Weights of a small CTC audio transcriber.
Model: 9.07M parameters, mfcc input, arch conformer, norm rmsnorm, activation swiglu, layers 16, width 160.
Data: trained on short read English sentences (LibriTTS-R), 9.8 epochs.
Rows from block 11 of a small CTC audio transcriber, named by matrix and row number. Rows with one number belong to one neuron. Each number is 500 + 25 x the weight over its row's rms, rounded and kept within 0 to 999. All counts start at 0. Numbers have three digits each.
After each neuron's rows are labels from the 100 clips, of 14976, where the neuron reaches its largest size: "strongest on" is what is common among them. Only what is clearly more common there than usual is listed. The data: short read English sentences (LibriTTS-R). In brackets: how many of the 100.
# gate: first MLP gate (model.blocks.11.ff1.gate.weight, 416x160), inputs 0-159
# fc1: first MLP up (model.blocks.11.ff1.fc1.weight, 416x160), inputs 0-159
# fc2: first MLP down (model.blocks.11.ff1.fc2.weight, 160x416, transposed), outputs 0-159

gate.366:462482486478492475471493501485509498487539502533477472518463552504480515497465454505507537461493461528482535517497491511474471504515537553483464521478484508535476527546548515498532556521478485510494529496563515508474485465490482513452499485482487507505498551475460544502493452531514487514526528510486485443523495474468517492517484480491492481502504544476490522520528496522514469491464473504495547510460467477476508515526528512513460531510484488516536493491516527507513511533500504
fc1.366:493529527500484473462534498469508483511505449510517509487497523483481493513478466531477484521513443534482549536536498524517471469504519508505516490534465447478493495502528481538505523545489472511485493505511488493521520489481484532509516505517480503546462523468468525481508460523493483469549554511507522515525512462516571512527473496446495513483539499449510527503523476487499526568469472476533531507507485475495492482475510479499527467462508471494510502513529486507496495518532497
fc2.366:537486523505478473502458499519512463514449464503488512515476521540515464424505513475502481460508531527529462495486462555509466489488472515439464481544515463484513522509493496506520531471468511484507481469477502465510516479530492548481488497444501501516500514512462501553493542504551522484543500501489554491500504505519504482513472503516524480498481481531525513504475490501505517495525513492492522459487444487496470516445491492527494463453504518486506528481484489477496493502499480
strongest on: the word "not" (40); the word "up" (37)

gate.239:492483490478481520514460471499486508493454500542462497506474520484555464509483526466484525493475516482473468484449540489497529484482473500463481494501477479488473496485560548498489545513507531507512496525488534512515509485507479505553469488489494512485524457450461495518516499540492497544455515508496514491495477531533488516582504517488451505524498456522507503493477481485493481483506510503532546482527463517485534533483553486528514482547496508530511536490532515495514484501499479
fc1.239:513496481491497495534489467497512517500519481497482484489498542452499478478495479473511499490469519449458462547466528535500416481516530464480411470517542498519517460479515487476484495532526524463505463511502475497485533512511528541506517472484481472535497535482474492519506518485499516531519494459536471474513486515515527513500533491490461516503494499470469460508523524533499533480505507476536503474510505486545497492492467491521478490504472474496498507475486466482531468488454473
fc2.239:468495539464485488496512529517513501529535493473495522491496534501475494523526492503501490504507500509526530502486455488514511493479529474487438512460508531513557468507452497474536470469509487451496530474482502473501500500473537473511486466492470466532519529489565433520492509493452529484533513491557512496489502500482531524468507509492481490507468508497516549478513514512516531514544533497513499464516512503507550539481479510496486535487503480504514468518527537480537538539530534
strongest on: the word "her" (93); the word "she" (25)

gate.20:505487444483465467488507529467499478452472492497475472501492492559491536492509480505517515521530492507483468466507521483489500499468479518463504475467505478500468500509488536511522522474496511527503495479518537472478488474465504510556529487494472476444511488479457511525500506496521496465481502487456521512509489481484501478542455513484530476483513501470447514505545525529460530501449503497469538499531465487478488511520534478497496460493528446461525518509491490538467438510527491
fc1.20:527542468518480488465539543493519482472460492482537499503499495534527501501484467505500481527461523534547512544526503461520526486492526516449508479523471505518498524487495463490551491448487466467514485461496503524512453488480495471526520500489523471470498499501497516468467465498484506455483542510513535532508529502472490514560443487467519493493484550480498518519529515522507535500497475488488479473513494475506484500526456492497526498483536428474517491501507494518521511479532476
fc2.20:535539448544455503521475532510485500457481435484509502533504516541473489513503510477529505526509517482548502511506507449524552451475460474437502499484502450505495492466520499448502513483498502481527511468514516520565483452497505476550476502503519475481535476485540508494497486510476491520479519520550515500500509490477514480552482490448482521472448499525516493492512532489487500507506479487483482465507507471542496522518506513508499501500486479472500519522481509494526483474510484
strongest on: the word "once" (47); the word "at" (32)

gate.82:479483468464477445471456507494508495527513498487501511485488490496488487494468467453518530516524499488486491460444553465489469470509517515544464486449493515482478504481518500517523495523491537492473507535510523515526535461483496483488451502501456509508524502461495498503476488500536494520471499476481495486531458498548456556538459522486492490465509480483451496502453482525490533477445510485545556507492496507476467510538512495522476493492485501511482469507516479516502466529501507
fc1.82:504495529505446506518476460489453528495503490501508527569497551516483536484496504529524484532516472509485504503515510497520464517504524457471462502472521488514477516517515482462507501499513504512531457465499469477506453510501511498470488503543507445538502517490475545492487490485491481481491532488480495532507502476473538465474468493479548471519520518489484517551527508548520540539485517502489525508475478481463476490486500524500503452458519469531505513526552530467454518479517509
fc2.82:515516475503501520490477510498471539537500493469517480491509500545517474472507515499478470493539531501507504499473458483472470497488527496525473517504510500484454541538475501528499519515502504519475532467460498494481514533511542507528492482485481475444511514528448447494513543461544495483508448484453549524500496484487514514480489507488532510464547520528522484502539504509480480497465486509478508476505512509487468463530419511500495481519499537459492507494484482492555450526526504
strongest on: the word "to" (55); the word "the" (53)

gate.45:453464457479458525458516514482515487530505496500497490486489492504498524492467522507489470494530488478477505510512502540517523477505470485510514497527500519516507491494448463556523514524549508460517530482482498470443519460525510475479506486505460484524474473523480514516500516490482522502500485534479441529538526488519474482510463519465464474551515505500490469567510487465493491502495464477524485478458513472456479564473517521487530540517468519491519514503505524531481488526494478
fc1.45:515539469557469469487528487485524495537500514512508506480505500494495494499506507453530503506461523516505474478493549557482484505504511509482528502542473496492492502440510472474512530489482526508498532557435548541495527479476547485535498485538501471505461446501513509479496515499485500488497496543460492474558535519497487492486489498531524478521460514488457484491474469500529485518495499482538528488493492488521486512519523511463517495525535500471501505521464498470512511501561546
fc2.45:523484469530476482537486470504528485454511508483501486522489499499481520536523507492538480517558483509535472486520540469511522491462474531500552508523446481493528488524524516515528519488495482503516537528540544499502492516502493512553517501489543517510496484546514500492499511464478512493521475508439521511518502494524531484486518494563535535498509490492492460500518450475450479517507500461480500521488515493490523503527506542505546525547523532504471525539443531535503490494489508
strongest on: the word "you" (78)

gate.281:563462473516505505513495467522494524498478490490478497518522538485534518467471522521490457470511498503460514467487502518469525527461446449526495517520534499494466507490462508497479542521491529482503451503508518446489509500520499474509497509509483473513486468505467472526538488479493506537497498503509480499487472486548459525491517505466457520493483456485511454471534503491514480564506504472481513544475471456513544519502480498482539519501493481534535533465508468511495495478466466
fc1.281:541467473511529500496496483498494529509486489485497504499508511491510483497489518511478467436493490509479483492503498559459512521456457472538497529524526478505505475480477494490460512533486501470496457523521501461492527499525485487476505513476490482526485479515478451507541513491478501545511490496517475505471476494548470501485549489463447542496471437480502449460518501503518480547523522474523495534485489469536558508488485477473538518478510481528529538486484460513487504466465489
fc2.281:460535524479499488503526513498518468480554488500559502492469473519484491555528511479509556535472522525533477516526501493485515475508499528492525508500486519509491519491512474468487481478531439530513502507516483530516461518465506508531513476490533499455514520497522505475455522499514503476520512506482529510510526535454555471443487518513533462498494525510500543469459542476532529463523504493489525454509548510497483458497514487538523489477514511469471491521484507512526485502525531
strongest on: the word "the" (56)

gate.375:445426479503459502473468490462530518510462497511470494504462535482510551488496504505532509504498487471479476521495534502518463468520522490468459472535526544542482482522458485540461488544496518497457495504515490457503498466493536513507515469492460515487476529452451514495506514470522502465505508531483486550484479503511464448492458492482484479526480516477490515488477515501501465485458509493492529508492518509495483476490545498479501485467469504522522488456490480482488468498499472
fc1.375:522540507561467487482512458485506512505530485495542527519476492484487502520521505527542496493486515470449475502496461544501524472544505537477512448503509484507490470481546494498489521525444537501501504499466506517507534444505536478508514503505520467572500483484523538490478509465514487502476518534504520524548513451509509485524513482526494464506493518492468521469495531528525515512536483489549511479478502461515517468512487524456461493504486499519514516531516538493488500517542531
fc2.375:521511519496527522553503540512496523481483536453503532474530475480466471484523523519512473477498532508515500503486508465472485484503496496475466503549472469478562508509545489505504517470484490490455551494496506467512491500500502492522470468500504552472485489549508452476512481504529510549494518480510520497543484508518512496526496518531481506487492476517518442471521449479499482510503505512472457508488534511489515497544458517499529527483492555468468542491443506547498529503494507
strongest on: the word "what" (37)

gate.154:499511494478512487495535528486471506486490478543509478475515481534555555494478474498576529505485510527490483472472533516476498483463480484524501523491533463476504522497500534517536480491477515481486533529471561511504502476495471521519556490530455536478489482479503470502494515529477451489481521514459524435505528488516484479502491500503507526519497512491520493498488565526530460531480453548526545507494506452489493500469532484501499491514500482491523505467506535502518507527489492
fc1.154:549535554573512519506519521501497496489506488452473510525475500476487491460523504563506480507494508536510499496549531489484514537502556483481490494522504525492495464474546496417536484492518463538504521509508528505493502477438489476497468530496540508504458496498519509512497526470511480512456525551501509480531474527496498489470545498491525514492507493508517482473513497512503527539510511512487473559482496485507521484499448490508526507478495493489519546521489477490463479479501514
fc2.154:513499542539518507483519504474502560510496496504509501501518472519520477463535458529503501477532527556519488472518526497511472460440526508502476523457490476505479502539510494488466505502450514477495478506503475529545498470514503507456527521458510447459498479549484468504469467525521506525466501513494488522493493457477488539484459516471491508459488473510486475498483472498503540488454490476495547517505501487467487502511438508500502494472489460526512519510517532461510531488533517
strongest on: the word "one" (37); the word "on" (33); the word "of" (31)

gate.149:496490531449504505463493491497499484525442511523491512505502486526509510498447511466529529504482490510489509471460501474463549518476464527497541531481531497493460515515475511529522547531508467496481496494507537469494477521501484517483516516499512519450505493445481502510553493491503487511434517472471500525490473520516466478550524502458451492516504505530523501489440488457498488522540511530484509490521456480495529453515532486507496509504525533570507504463498493499511489524502494
fc1.149:495512523510518540503514511516505471519432481512469504502474444501526524511515534479500518502453498520509506491493508496504517498497495533512526563530483483467474501508506500525522507515503449522460488535514493466465492516496501464488501526495512508404472531468498508504548510494495500471471494487450503506498506533529441484516526522505469491546511523545468479475458458509505477504521480517517515538545460492518524466467509471495539517483510521547500510487521517468506489501517483
fc2.149:487470506492511496515495512471489454461481495541522520522501469524510503517515532506480538522520483486476498481508540563499532489489473519526484519463495497493503538473509536492498571498502511481499474526493533480516504499532490510495546513532498479500523489507460506500558498535524462522487538533503467502506522510499492514538455476495524488471500462498473488510469525506471517481538505503479550518563470526511473538501536496495475463488557517488540531515499456520448480481466501
strongest on: the word "her" (32)

gate.229:510478497475476516498474473512492510499525506507477461484514481509487513552469463446492492522493469482536521537526519492482488502441495472491502484457511445507505488498550551527477468498487544516537465469502502483504527482527476519489508509504503521503484539525483480521494501536458475522481482524516460524478487534508491510527516489496478490499511486479518505507519482480500486520491508506469487489477498505503565594541567484492472517480549483544475521527514485521524517534513500
fc1.229:514450476472445470490473460500491488478484514510505472487519545482488506528443490473528467493457499488526459496487547479489518469455518458486519465463507484507516485475524445495477509515473559469521483471462532505529475485526497514491550503510478522522471470464534493482511519549449492510517465500527464506483509531511455466492529487466500513499481474516510511517509509511512480483503493505525473489472511452526542505501529513524493534481504467541487515502481492502516515476472485
fc2.229:490510465481507447477493500490514503498508506505531510480477495510484497529560484514482486503514501503499505512447494483501484488567482540513474526499526551526492505466510535511536531547487508544470506515497492538493537519501496504515520533471506494511532534514475506516502508495475469474560515575485526517512479497458522491457491481492551459508525461516489502510540477521510540504500523537528538511480522484492462522510476532532471486495493579496484487520497461505506490489515532
strongest on: the word "cried" (32)

gate.327:497480515490449518517496463477447493482466501539482531512477478510524490489492546517502509513532492537493497506501520442514530469480485519490496518507446474521509522539545567515474534488481515546482517519537516497523498484496441465492486531510520537485504471475483493527496498528531470517454534520472510518477493506507494486545475472463504474473500512486514498516481462475491483491515493547458517503493476509442507502513530513509479495515464524546550512492540546495490500476513482
fc1.327:513522487485551494498495552509504500476536499474525481475519499509481511500529484489517508468481520464472500513478465510465471509526499522505464470452538552486535483510457466476507481492525501465501478498476498497464517526494539519510541458477475501519536523513534474476502527479496534490544464490545516458541500457481506453451548499538523494529530534544469488473496516522522502453481516474499490484501543518526485492494461468480498494483506507452509474490462497481508505523497504
fc2.327:493506537452476496491506491502512513508545521462471507490502530513473488501503512498540514476496534497493496524483496477507463541515544481478443500463507543531533467492467475458523495465554480485497556505498503506502502500477522490515468451504508483499514564465492481459457522456507533490521494496502496461535483506522545512476518503503499502526511564485500526503528504474507544466498485507489464462484511513507513504517465506477487500476476474493478449509518501468546473556517482
strongest on: the word "her" (61)

gate.340:504486526468512490510545479524488510480497551515505520462563507532476508492478507526485487537532502517547539542510461516512493511492493473512511459481496485525523528503484494507469517492492478477520499485499460441527549515534505507468483510482461501519561534552491489521521506510501504489521496464499452465490508463484557511513514526519528476430508538492525507566494495451499486502520501495487470491510530504497491503504470490465509536506461531524518481486492509466460501510487504
fc1.340:530503483467545544536473523543477530486490493555497480520504493531504558509480512484491468525472521468507469501505519499490557507505513483500503476480469518511481464499546535545478474504499489509511467474509478478493517480462482494513540512491491479476478517515471475467547498487512501489474544479442503540506528471451531457542506518521504520524496511472477492512499532517512514547460535490518490470503474471455512491484528540525480500471519481537473498483509518496456504512470479
fc2.340:494464500491497537517535453520485484526481557483482510500539561524542534491487510562510534505478492529478489521506552502517500570525539463515542485514479528519497456493505496492499511482527528470489478521491487491508522498493504496493535476492476532487517487471466563495479505522524497502485525488490499495477469566526497522469496504489503517534475542439513498492505487552512505499448512538534503498492520477499499514504469509476507486499492480532534477445506498495501499469474486
strongest on: text has "woman" (44)

gate.275:483514531475510506476479432511533486553514496481480475500519470523500491512445558475511513511478494547506485486524503515495495545512455514517520490534477442491541524483524511519456524495460506501520495530482541508496527498530497467497493505509511506496504458488502506514472497505516506491473514517481519502491498498493500489530494478529463454463472498498500499476424434440474483485518496508532516493503451497459499535523572470484482537525503492523495502491495515486514512506530528
fc1.275:473524498520449503470479518504465477468520511492485498463467524479450478548510464503487484488517504492545495528509516541505466478544547499507486513449522524504465526491454515493495522497472478514485505485491458469477468509519527510484454459526476513490524520523486495512505450525482502511533472487518446511495499481478498499485478522404485540512503511512514489513561513473486485489466504511475495469499521521519480506519528496464468475476499522531515482507511501525485504537552487
fc2.275:507533542518514510519479442535490491491533513493498501473506513524518484525497464519485468495512534516523523472501505482512472511529509545521506458486485502464491532494491514525475459447458520493528525461471502498500501482560511479531474501523519473462512519477517485479457510477494583464531482457493516514452521481515517540515472480500480523468509503489503524518513493457484502513484488492497500479536458508508501453552483495480446493527490448465507494534495508473494476503532508
strongest on: the word "her" (52)

gate.359:513518558479513489504506475550484533463526536469501498496463474515464501493479555541507481524515569524530499516500526496529524497506488460476497437521532534528514535522503529487492528497488468512481491467473457495491507556480490475499508508477472479472521493525476523470479494529538503475493515476485501491503471438469544476469508514490547479455502523513511485511497494487499515504433498501486468502496544483477465468514492483486526485527477506522503473462501526485476485504511492
fc1.359:496457478520487481508492512470502505499548464490523500486512513500514469461471520500466529489514459471463443477465514500509522478476505531539504557473462472516505494493501484490526470513551541485489537509512538577532512475484526505490514485490561528502479442526521484498514502485501486525530513517555506478498464518527468537500507483536491522537514465519471482480505493502515502487512459516530514478505497488509505521497471493517488514563493462471482481500485520497560489499482510
fc2.359:503505482508485504497515540438499529512520478519501504482526491482529484508555451513506485496486484484461468524527491526502498474441485499525506515482541500508585508520487496524456492520476497515550516429534520488505524510525449504470524533504479525517477499531494469513493489535505506504539466543483499499478514481511532476481544509499513498465512439521481505523481507477515512497526443502503504512543502463541487498495474465521502478512522540485493478537515517507525496481535512
strongest on: text has "woman" (46); the word "a" (37)

gate.113:548522486529505521530489510524496484514482507452519491545505525505509498483489546448494485489520500494499505497484525477478510525498464478503490475505498508491444501467492539453501510489550523463505495485526511512502528489473499456567478520491498460492493473480460451470508491479484503545470508526478496551476542495549496502530496496486448545505503490514524459504478537452532543532483500488482498506473511498488534507552460496562516522495491508472492497489500523512523491496474463
fc1.113:508511520481493477464474456483537535520522536525478454496498480514442514545460527467486526472513481480512512474493448499452509549482474480475500487452530493527428476483514527512492516462507503484492496531517530494518509500519485500499476489494499529505486475519488446513526505532483513540492523523479444504470485515508542467499513519493474510503518488486518539494507495455535512468460524483483496475453494504475525583506526467501478498499512489499499505477497492506496507542490476
fc2.113:523525486468498518520509523481469516485519495509508487492495478498515530478503539501474501486487555493527522487454486464471523467523492479498479517563530516518475527455550474472488496508523481528500481475491472500488491503429485478558511528500462505488477449466496449490507510468485478521478496482522474536499524522512500476520521528521498523504464497504501508488550510490522509492475470508508444484473506493514523475486509485489552543495440541515471525484481446539498466491495472
strongest on: the word "the" (65)

gate.210:471485479467500488501490466488518525506435516545503467503490493516477497506503470502507526476509494485503485435503509473455507494491491517536536511480480498498464517513476475578516530458475502546528526520497529491503456474510493483520510511491521529517506497468485549509521467508524510488474476509460521488481509477494457477519467493476507543518496484512477502519508487528471489488517492491571566493510484477486465495542524495473472493508442518535485493515535480549489473513527462
fc1.210:532502500533496549526468529511530536547486480513529535496493502496504574506547461497551514509479493475484526477511419490482475513515503526478471492493507508510515468499521509476474491513477504491533466493514511470498517495493533521512497526510493460521491527512496459484521486441526501495520515489517534532492488448504499470492485520535503499496507471491482505497496528494531518508496513518484525512429431505496494498464468503505504519444525494502490537518454480516447540479508494
fc2.210:538464484534473475484481540509529521536483459494500499474527511485521531480539502485491436448505488497492509500486446502457510484485524497491478471506507507513555491519503504515465485489508497499494476465469536470484528492486501469492471526516476481492494508508490415519527488512471505526517496506507538537488505516507499496477545542528521433487523477548497503475507481443525496496511501487465482494520458496526500521502477496508510488473565489440460514503499454502492498495493474
strongest on: the word "the" (74); the word "on" (32); the word "in" (29)

gate.22:515508470499519497497502504538468461508497472496498517499510532482489464467523475489555489490516482549477532497462466458504481492495456462540516517577469505486482502474482500512507515482512490512506529566467495480475445507493503493514487512498484491517473469464498485495502472511538474481497455463442490463497521518503487485497484530520461521519509517467496469480514515486482495510476484410536524565504503467473501496469477522493494530480491529504490504518508542520477488480499495
fc1.22:502500550527491494483524502479506550469489495519483501511490455498525481464495526534496536505521502502498466498514471525517537515491509436507448527513501470521494503519450474475514489509497517486467502544450480560493483527469498516547509493440505503472514477530515496504483563491514502519490455519519483514499481520514472500443485541480501493470495568517493492498492501515502456460519493512478433501499519504502509516469506494486514510529466485520526492452464493475495491470535522
fc2.22:506532493484479481533484515512482540484512512467538498509497458538468498474523504478487498507515557480518478468492524562516549476566518481523489488531473509496487546468506510509520473463509525513558487551476493509513481535477471488502534492514524524492519524496514554531466535500538530518526506510468507516465476488518463500479464494516471448503471514474485487490492494509533509487514546504522487473468530498487483496573467498510511485489499514485510494526499480492500480472552519
strongest on: the word "not" (27)

gate.315:534498520530462503488474479531504469534475515466476502526501538538499505474480487487544445517500510464494491482500526470504519455520486479436476508502477513487484555459500520449497498484518556536524512500477518475495492440487535442529488483536493453527509467480510509514498507498486495535462543530476487531518476511478494506518482519502521459537451513518520487477489490504496514522503522511462500454479497509473458495538486518501492478491476489507531507509545531508484504511528468
fc1.315:535454527503483507512491480507526496475501504492464514474525504573507541434468475536470475541518464531494530460457481470492512494486453463504504534490479499519461543533482519484548477479521491488525497498449541512520488481514538484489519474547503500456500450518463496544523509479513496475511498488508507478476479483460496524512495528511511522515526477522509482523524494487491478484503512481525495515478502486488480507513477527481530508532505453508510496481534488497526465470538445
fc2.315:551456460541541513502488467501508495503445477518481535487458496501512495497456515541464464522521525507532491498465494486492499481506451477525522510524486498487444498485472550495560499467444545524535518474461507487505516452518534502480486494522524460486494465518476483523513520505471504508490484535486458504560496515502491497475521484500537559494496474495509500484530509502468469536488477489488505499494476448520483546484502490504503485525528508527512520480520506520479496515500473
strongest on: the word "the" (77); the word "in" (39)

gate.65:477518518476488492521538540454485499508488529492524507496530498551497504520465527540510509525516508548512536508548494453481513526438441552511511505472487471505540509539496480538519476464531517517522519527502530509511503482480469515485517458511489562496493491518495494510489522542511540485490524508510514488536487511524535494497515503525503467508519522489491547521464488493526514501529509480489485489476503521504526541479524489496574498534506473481514459525503546502518522521547478
fc1.65:492508490485540466533489462546483502521528460458507470501480516497515491535488503497494488448477475511508519498528516520510550515505431541506557446527537524484500492508492531550497502503501513521480533510524535500514509487532463518499533518512480535492510521483478529468531458503498505449528513543487487459511506526494524525504523481511477522535487481473518495488506484478479474534505487467556532526521493494490474466527508525519481492556554538491494482530491498482517469479507509
fc2.65:503487445501489470499493514503477498462478480514532464554509508544502524491502504494499519489456516530520465464490514522509458517488512445486484504484498505447452518494508462483490512521493472511450490504464480501480502505457516489527496487476467509531515471457481488482503513522536488552517540458467521518503445532542495494538486534473479485472484514525531515504501518510530460479514553520508501496492490539462488462531467510500489542498480459521514533517502461524513539495477487
strongest on: the word "the" (51)

gate.264:498468451481463468477491484495495480556526491457485493475535517524534486481490479498483502495510437549487521503497461502501457470477501487488518524518498500503501525480504498540446489525516537489494484486516511487504502493521512512478520504526457490521487491522450470507517460501512507487533464504430511506459499506506492496537458502493430494549535481458500482511506482470499518502491477460519540454467489473495481536456525493533515503512503485513520498520520505513534522497509432
fc1.264:526533505547509538515468549495481518487507514475551530510480467476537455487496526525507447485521535463509467509535527525510511505524508510567505532531468479488483506452480486477487478477490529524511499526486480535517512479483497462535471536498545513470489512552566508490491512450487501490519503512506525571502499502501494539473526474530541513508508487534511477477525494524537517498491477515489490500495493494463464479487487459507516514504516509493482529527470487513501495493547513
fc2.264:468510506473483514511516485520520504477512524539505527546499492518489467492499496493522494538477540487540515519521560497487544511478563542529485523495480489534474505505495544506524502495497488499527521550515485520522519501465470496491475490535513498481481551553512518502457526548544485560463516492477486494546486509530478509511534528545508535485475526499510505492508511481508520517519479482505486481513527517530543522536479461468539514531494533545472496528473516502512532507504538
strongest on: the word "not" (87)

gate.261:468507442502475504514514516483429485493476501462539460480475509523470527503488522515537513504534492512486472500524518562495532480494489532478534494531500492533517458538524530515501552498514537508524530495515531484488522480491473509514534472542505496475470509495457528505477504499493528506516524507491494493558476515523512437509520474477491488516515515472483492548523465497509491490478475500515488538531486478514530525480551516457502466517480481475480478435494507472460494477495507
fc1.261:520513510466508468466524512515502438552452520496494504482494477500496455481465454489533505500500523528531491497525512509504506490477499453513471558535528519509490458488441476504519513451460491455516560499462531499520453484517515518482489479542503491468469520509465516503506542473482490523510494499487478508518523515518457512455490536437499499475444493487528485537523484500472493535505524498478467505481503500531511516497499495483510547505499491487514514488473455510481489499513522
fc2.261:502482446473446510498492507468499491536516501518512498464499519518490520523504515489534504544560477489503541471524557500468509455494523458533514559524517519489460488493532493518527488542517495483513521502500491489510495470499566487511531516499529483480474470506473517497509494482521490511499473522493496517550511464481476523462530511473484534498474491483559422511539503527508477491486496491490539527490481509502499539483539500502479531516493485522487528486513554544496510522479519
strongest on: the word "you" (71)

gate.101:523522502483482487491507473485465488550475485478525509471499516466524489495483470487487506475542424517498501493522489505480538471487458499522525456506509497485525490474520535554471506515494530514503519521516545492543509457512453556481525531500506542522478518498493492497544504484504469489545502509507492496486521514539538472491488483492502547507513456493507474490490544494540512534534440505503548498500501468514484480478506452532503485486510527506517492486492513517504447453548485
fc1.101:475512475542520497461493504505520500492522483514489468490515512493422530539493497518514538531475497507499523524514500503484484536525554503467492526505535538504497514470535497489501518495470443504481486472535495500488493505482523485491513502481490466534480550476497543494501464504516497507468534481522486487487490480478511489553483499455489514488450520487495521508493509504463487504421520523480508545481509468541530481521526504493462510462453479506499525499477457496477518520423518
fc2.101:533507537495487489514492485479460491525473493488509517455496485460534507485484467515500502455538471525533460471485488490517532439486466496495512478528504464497542507491491516514486509508457532516484498511491501504549506502559457543512541551471522554499512503522491489485533504523520488468545493523492511495519520490506489477475496500493475519517525468486499467499531511489542536508524465500482526491496539457500476483447491468522513495498491515517519483448521527494494442461551482
strongest on: the word "to" (41)

gate.400:475530505521482446481497482471475479485533496469501469483506489530503509501490503529535500452497476527501473486500467526499550453497497522465448503532516500484507503486612508500513528510468521485501506536470519529477530496503464495515544525489466509540511469477505506510495477519501523497488495503515498490509517544510488461514536468502501449500471535485464496459506509536499485495500469511515514488476502527460484509477552464490488489531454467517536507487530521473502524509548489
fc1.400:524495503540474512474513505507516493559510510502507548553483509463527493511514500522542514481493481527535477488508508501544531513525497506540480522497506500478474445489473519474505495489493513492497526497474490478522454474523498521475462538492513481480527467491537501465498514485505495485487504486432484512468546515520468533476502494496513515491458482505568490529488507503549498556544483530519516498502464497470522510462535501559465529498499489510467461497527521508461521490525543
fc2.400:514506470520472558510490500474453484476480490497511476452495511483557468467526502500485513497516507505451495529499515458514486512496482488518496567499466492506483497494476495496507476561556506476502480577505517509489493543510464527506550492528514478468481509502514494535507455483417520493484491521500498503481514524477463480491531481520498496518488476519518459472463493506519486492511481537533469535520505516488512504512493519472498517506517488509484566507493538469520535469497479
strongest on: the word "the" (51); the word "on" (49)

gate.289:560481544517502545505467498529501535516465497516465500512516526497536517474460510496502485505522507481474497513514532490508493500464494492525441483456489454484481480507492516478463507516448514476531477505525487475530519482552483481504471510569475469478543533494452446505521499485478525514509496512498442543517502532498486550505512498487506511473503475504481470523493488510472480519486501483495497534524456526497459485537523523537496508483546479504543524507502478483505481504485458
fc1.289:441524520497467510469494516499526462501509484486533503537462499505489481513502479466502502516459484493531497512525487525457497479487499549478478487506502456500504498503456501471496508501532533518456489517510491432456502490479521481472490498489495468520505525463507464530469532467523502521495501537473507574470464554535466496539520542490462473502476501505503523486469551459505474521535528494493474505542471514513514508533539473506506514474483503510511493552541517492495500505479513
fc2.289:505534491517430485447522524526551419539469471513542489513471485489506504521494455439526462516481523486508481515511505481481520470488527504489520480479524511499513511489480548475502487479484484530532536459498511494491514488495505506449531518506514449519502515495532488454482544477496452489503528527484502492521532466470487448512488494499507520496494482509511520512472563488503529536508509492531530519503484467505506468537502497532491503466505499507489486524502544523485473514499528
strongest on: the word "we" (57); the word "i" (41)

gate.322:463492491442464482495507503542491548495513506490525524469514513520515516467465528499498471504524533489482533505494465509530504476507503476521499486537524513500515546498484473543461473484461508490504457456477478476520485517496507496504523471516444511488473499514485511485488448477539543470542511479498535542479476458488505560503469492538498472518485509478534496483541502541502492510468485468526530467468475460437465496499517503510495498489486526543491489498488482525532523521473511
fc1.322:475458470509512444493474495500447512496539486518523518521503532477518507497488475521480484456491474498519493488495517516466505531520503543509504464486494539494491523492490534474503502562486505480474521520494512543518537519455477515537481523500517485527505482488530516476460483469467492509474521479504505527522477502524498519495512474543459503499478482490519500432478479490556514555513471511477526531448509492509512433481497536521516517490496475543487490487443527502480536536481510
fc2.322:482485471507499476521489535521512538459505550493496520500503505461450486444509487512516460474501536491503489497491498524475484475485542486500477499538506529483529481505512491508510539453429500499494527448492502508499481483514492466456477455516477504503440543536480510486502518509531504583520480536494505490537487493530500462488526497480517521533518497504512477504536473474487483469473461475493514500494502482518476539527459457486509533489494548508494513497458493531523524497491524
strongest on: the word "what" (34)

gate.51:493482422497495470539528546516460555483494470511542539545518495515512532450530539503481476495540499533485498458475483511518504484444478481500500484501498511512513471525516520509528521507488515499510489491516497464510487511416464486481509532481487474455480460526486482521487491523531499533464514490467519509517482507508487479520499525550471517506470499461502524496493484554485545530495508489487533509512485473492522523482466501497511484504474512524500490467462507480476520472487540
fc1.51:524488518490487502507508520555478505512522520508507473494509533522535527452537489539525528487519541468492520465470522483492471530527480512567507507495541520500468513505423527487531540470513500516503481466495512459478557480504514519516503528503490498448510479515487506496499509470522472492552519482446506488490526486491496516467522551505559470505520496500508493552555525491495517517503442478480526508508470486509474468505467495517467522503508517477499497478488481529493520523502485
fc2.51:474481466499515489497466458518525536519478543532493533502496555483484518505486479534497467485480490459479488506463512508493483507543552484534483462499525506517499468524484537533506544488490540496501513431504469474516495490493461521479485529492509515494499535499479507491518477476554521506506505493484471520466449507574497519520517500459494527513509516445473470528539468511511514522479495479523547546498478490511505494507462490508448498513493555531482492505521486515504521472512493
strongest on: the word "her" (33)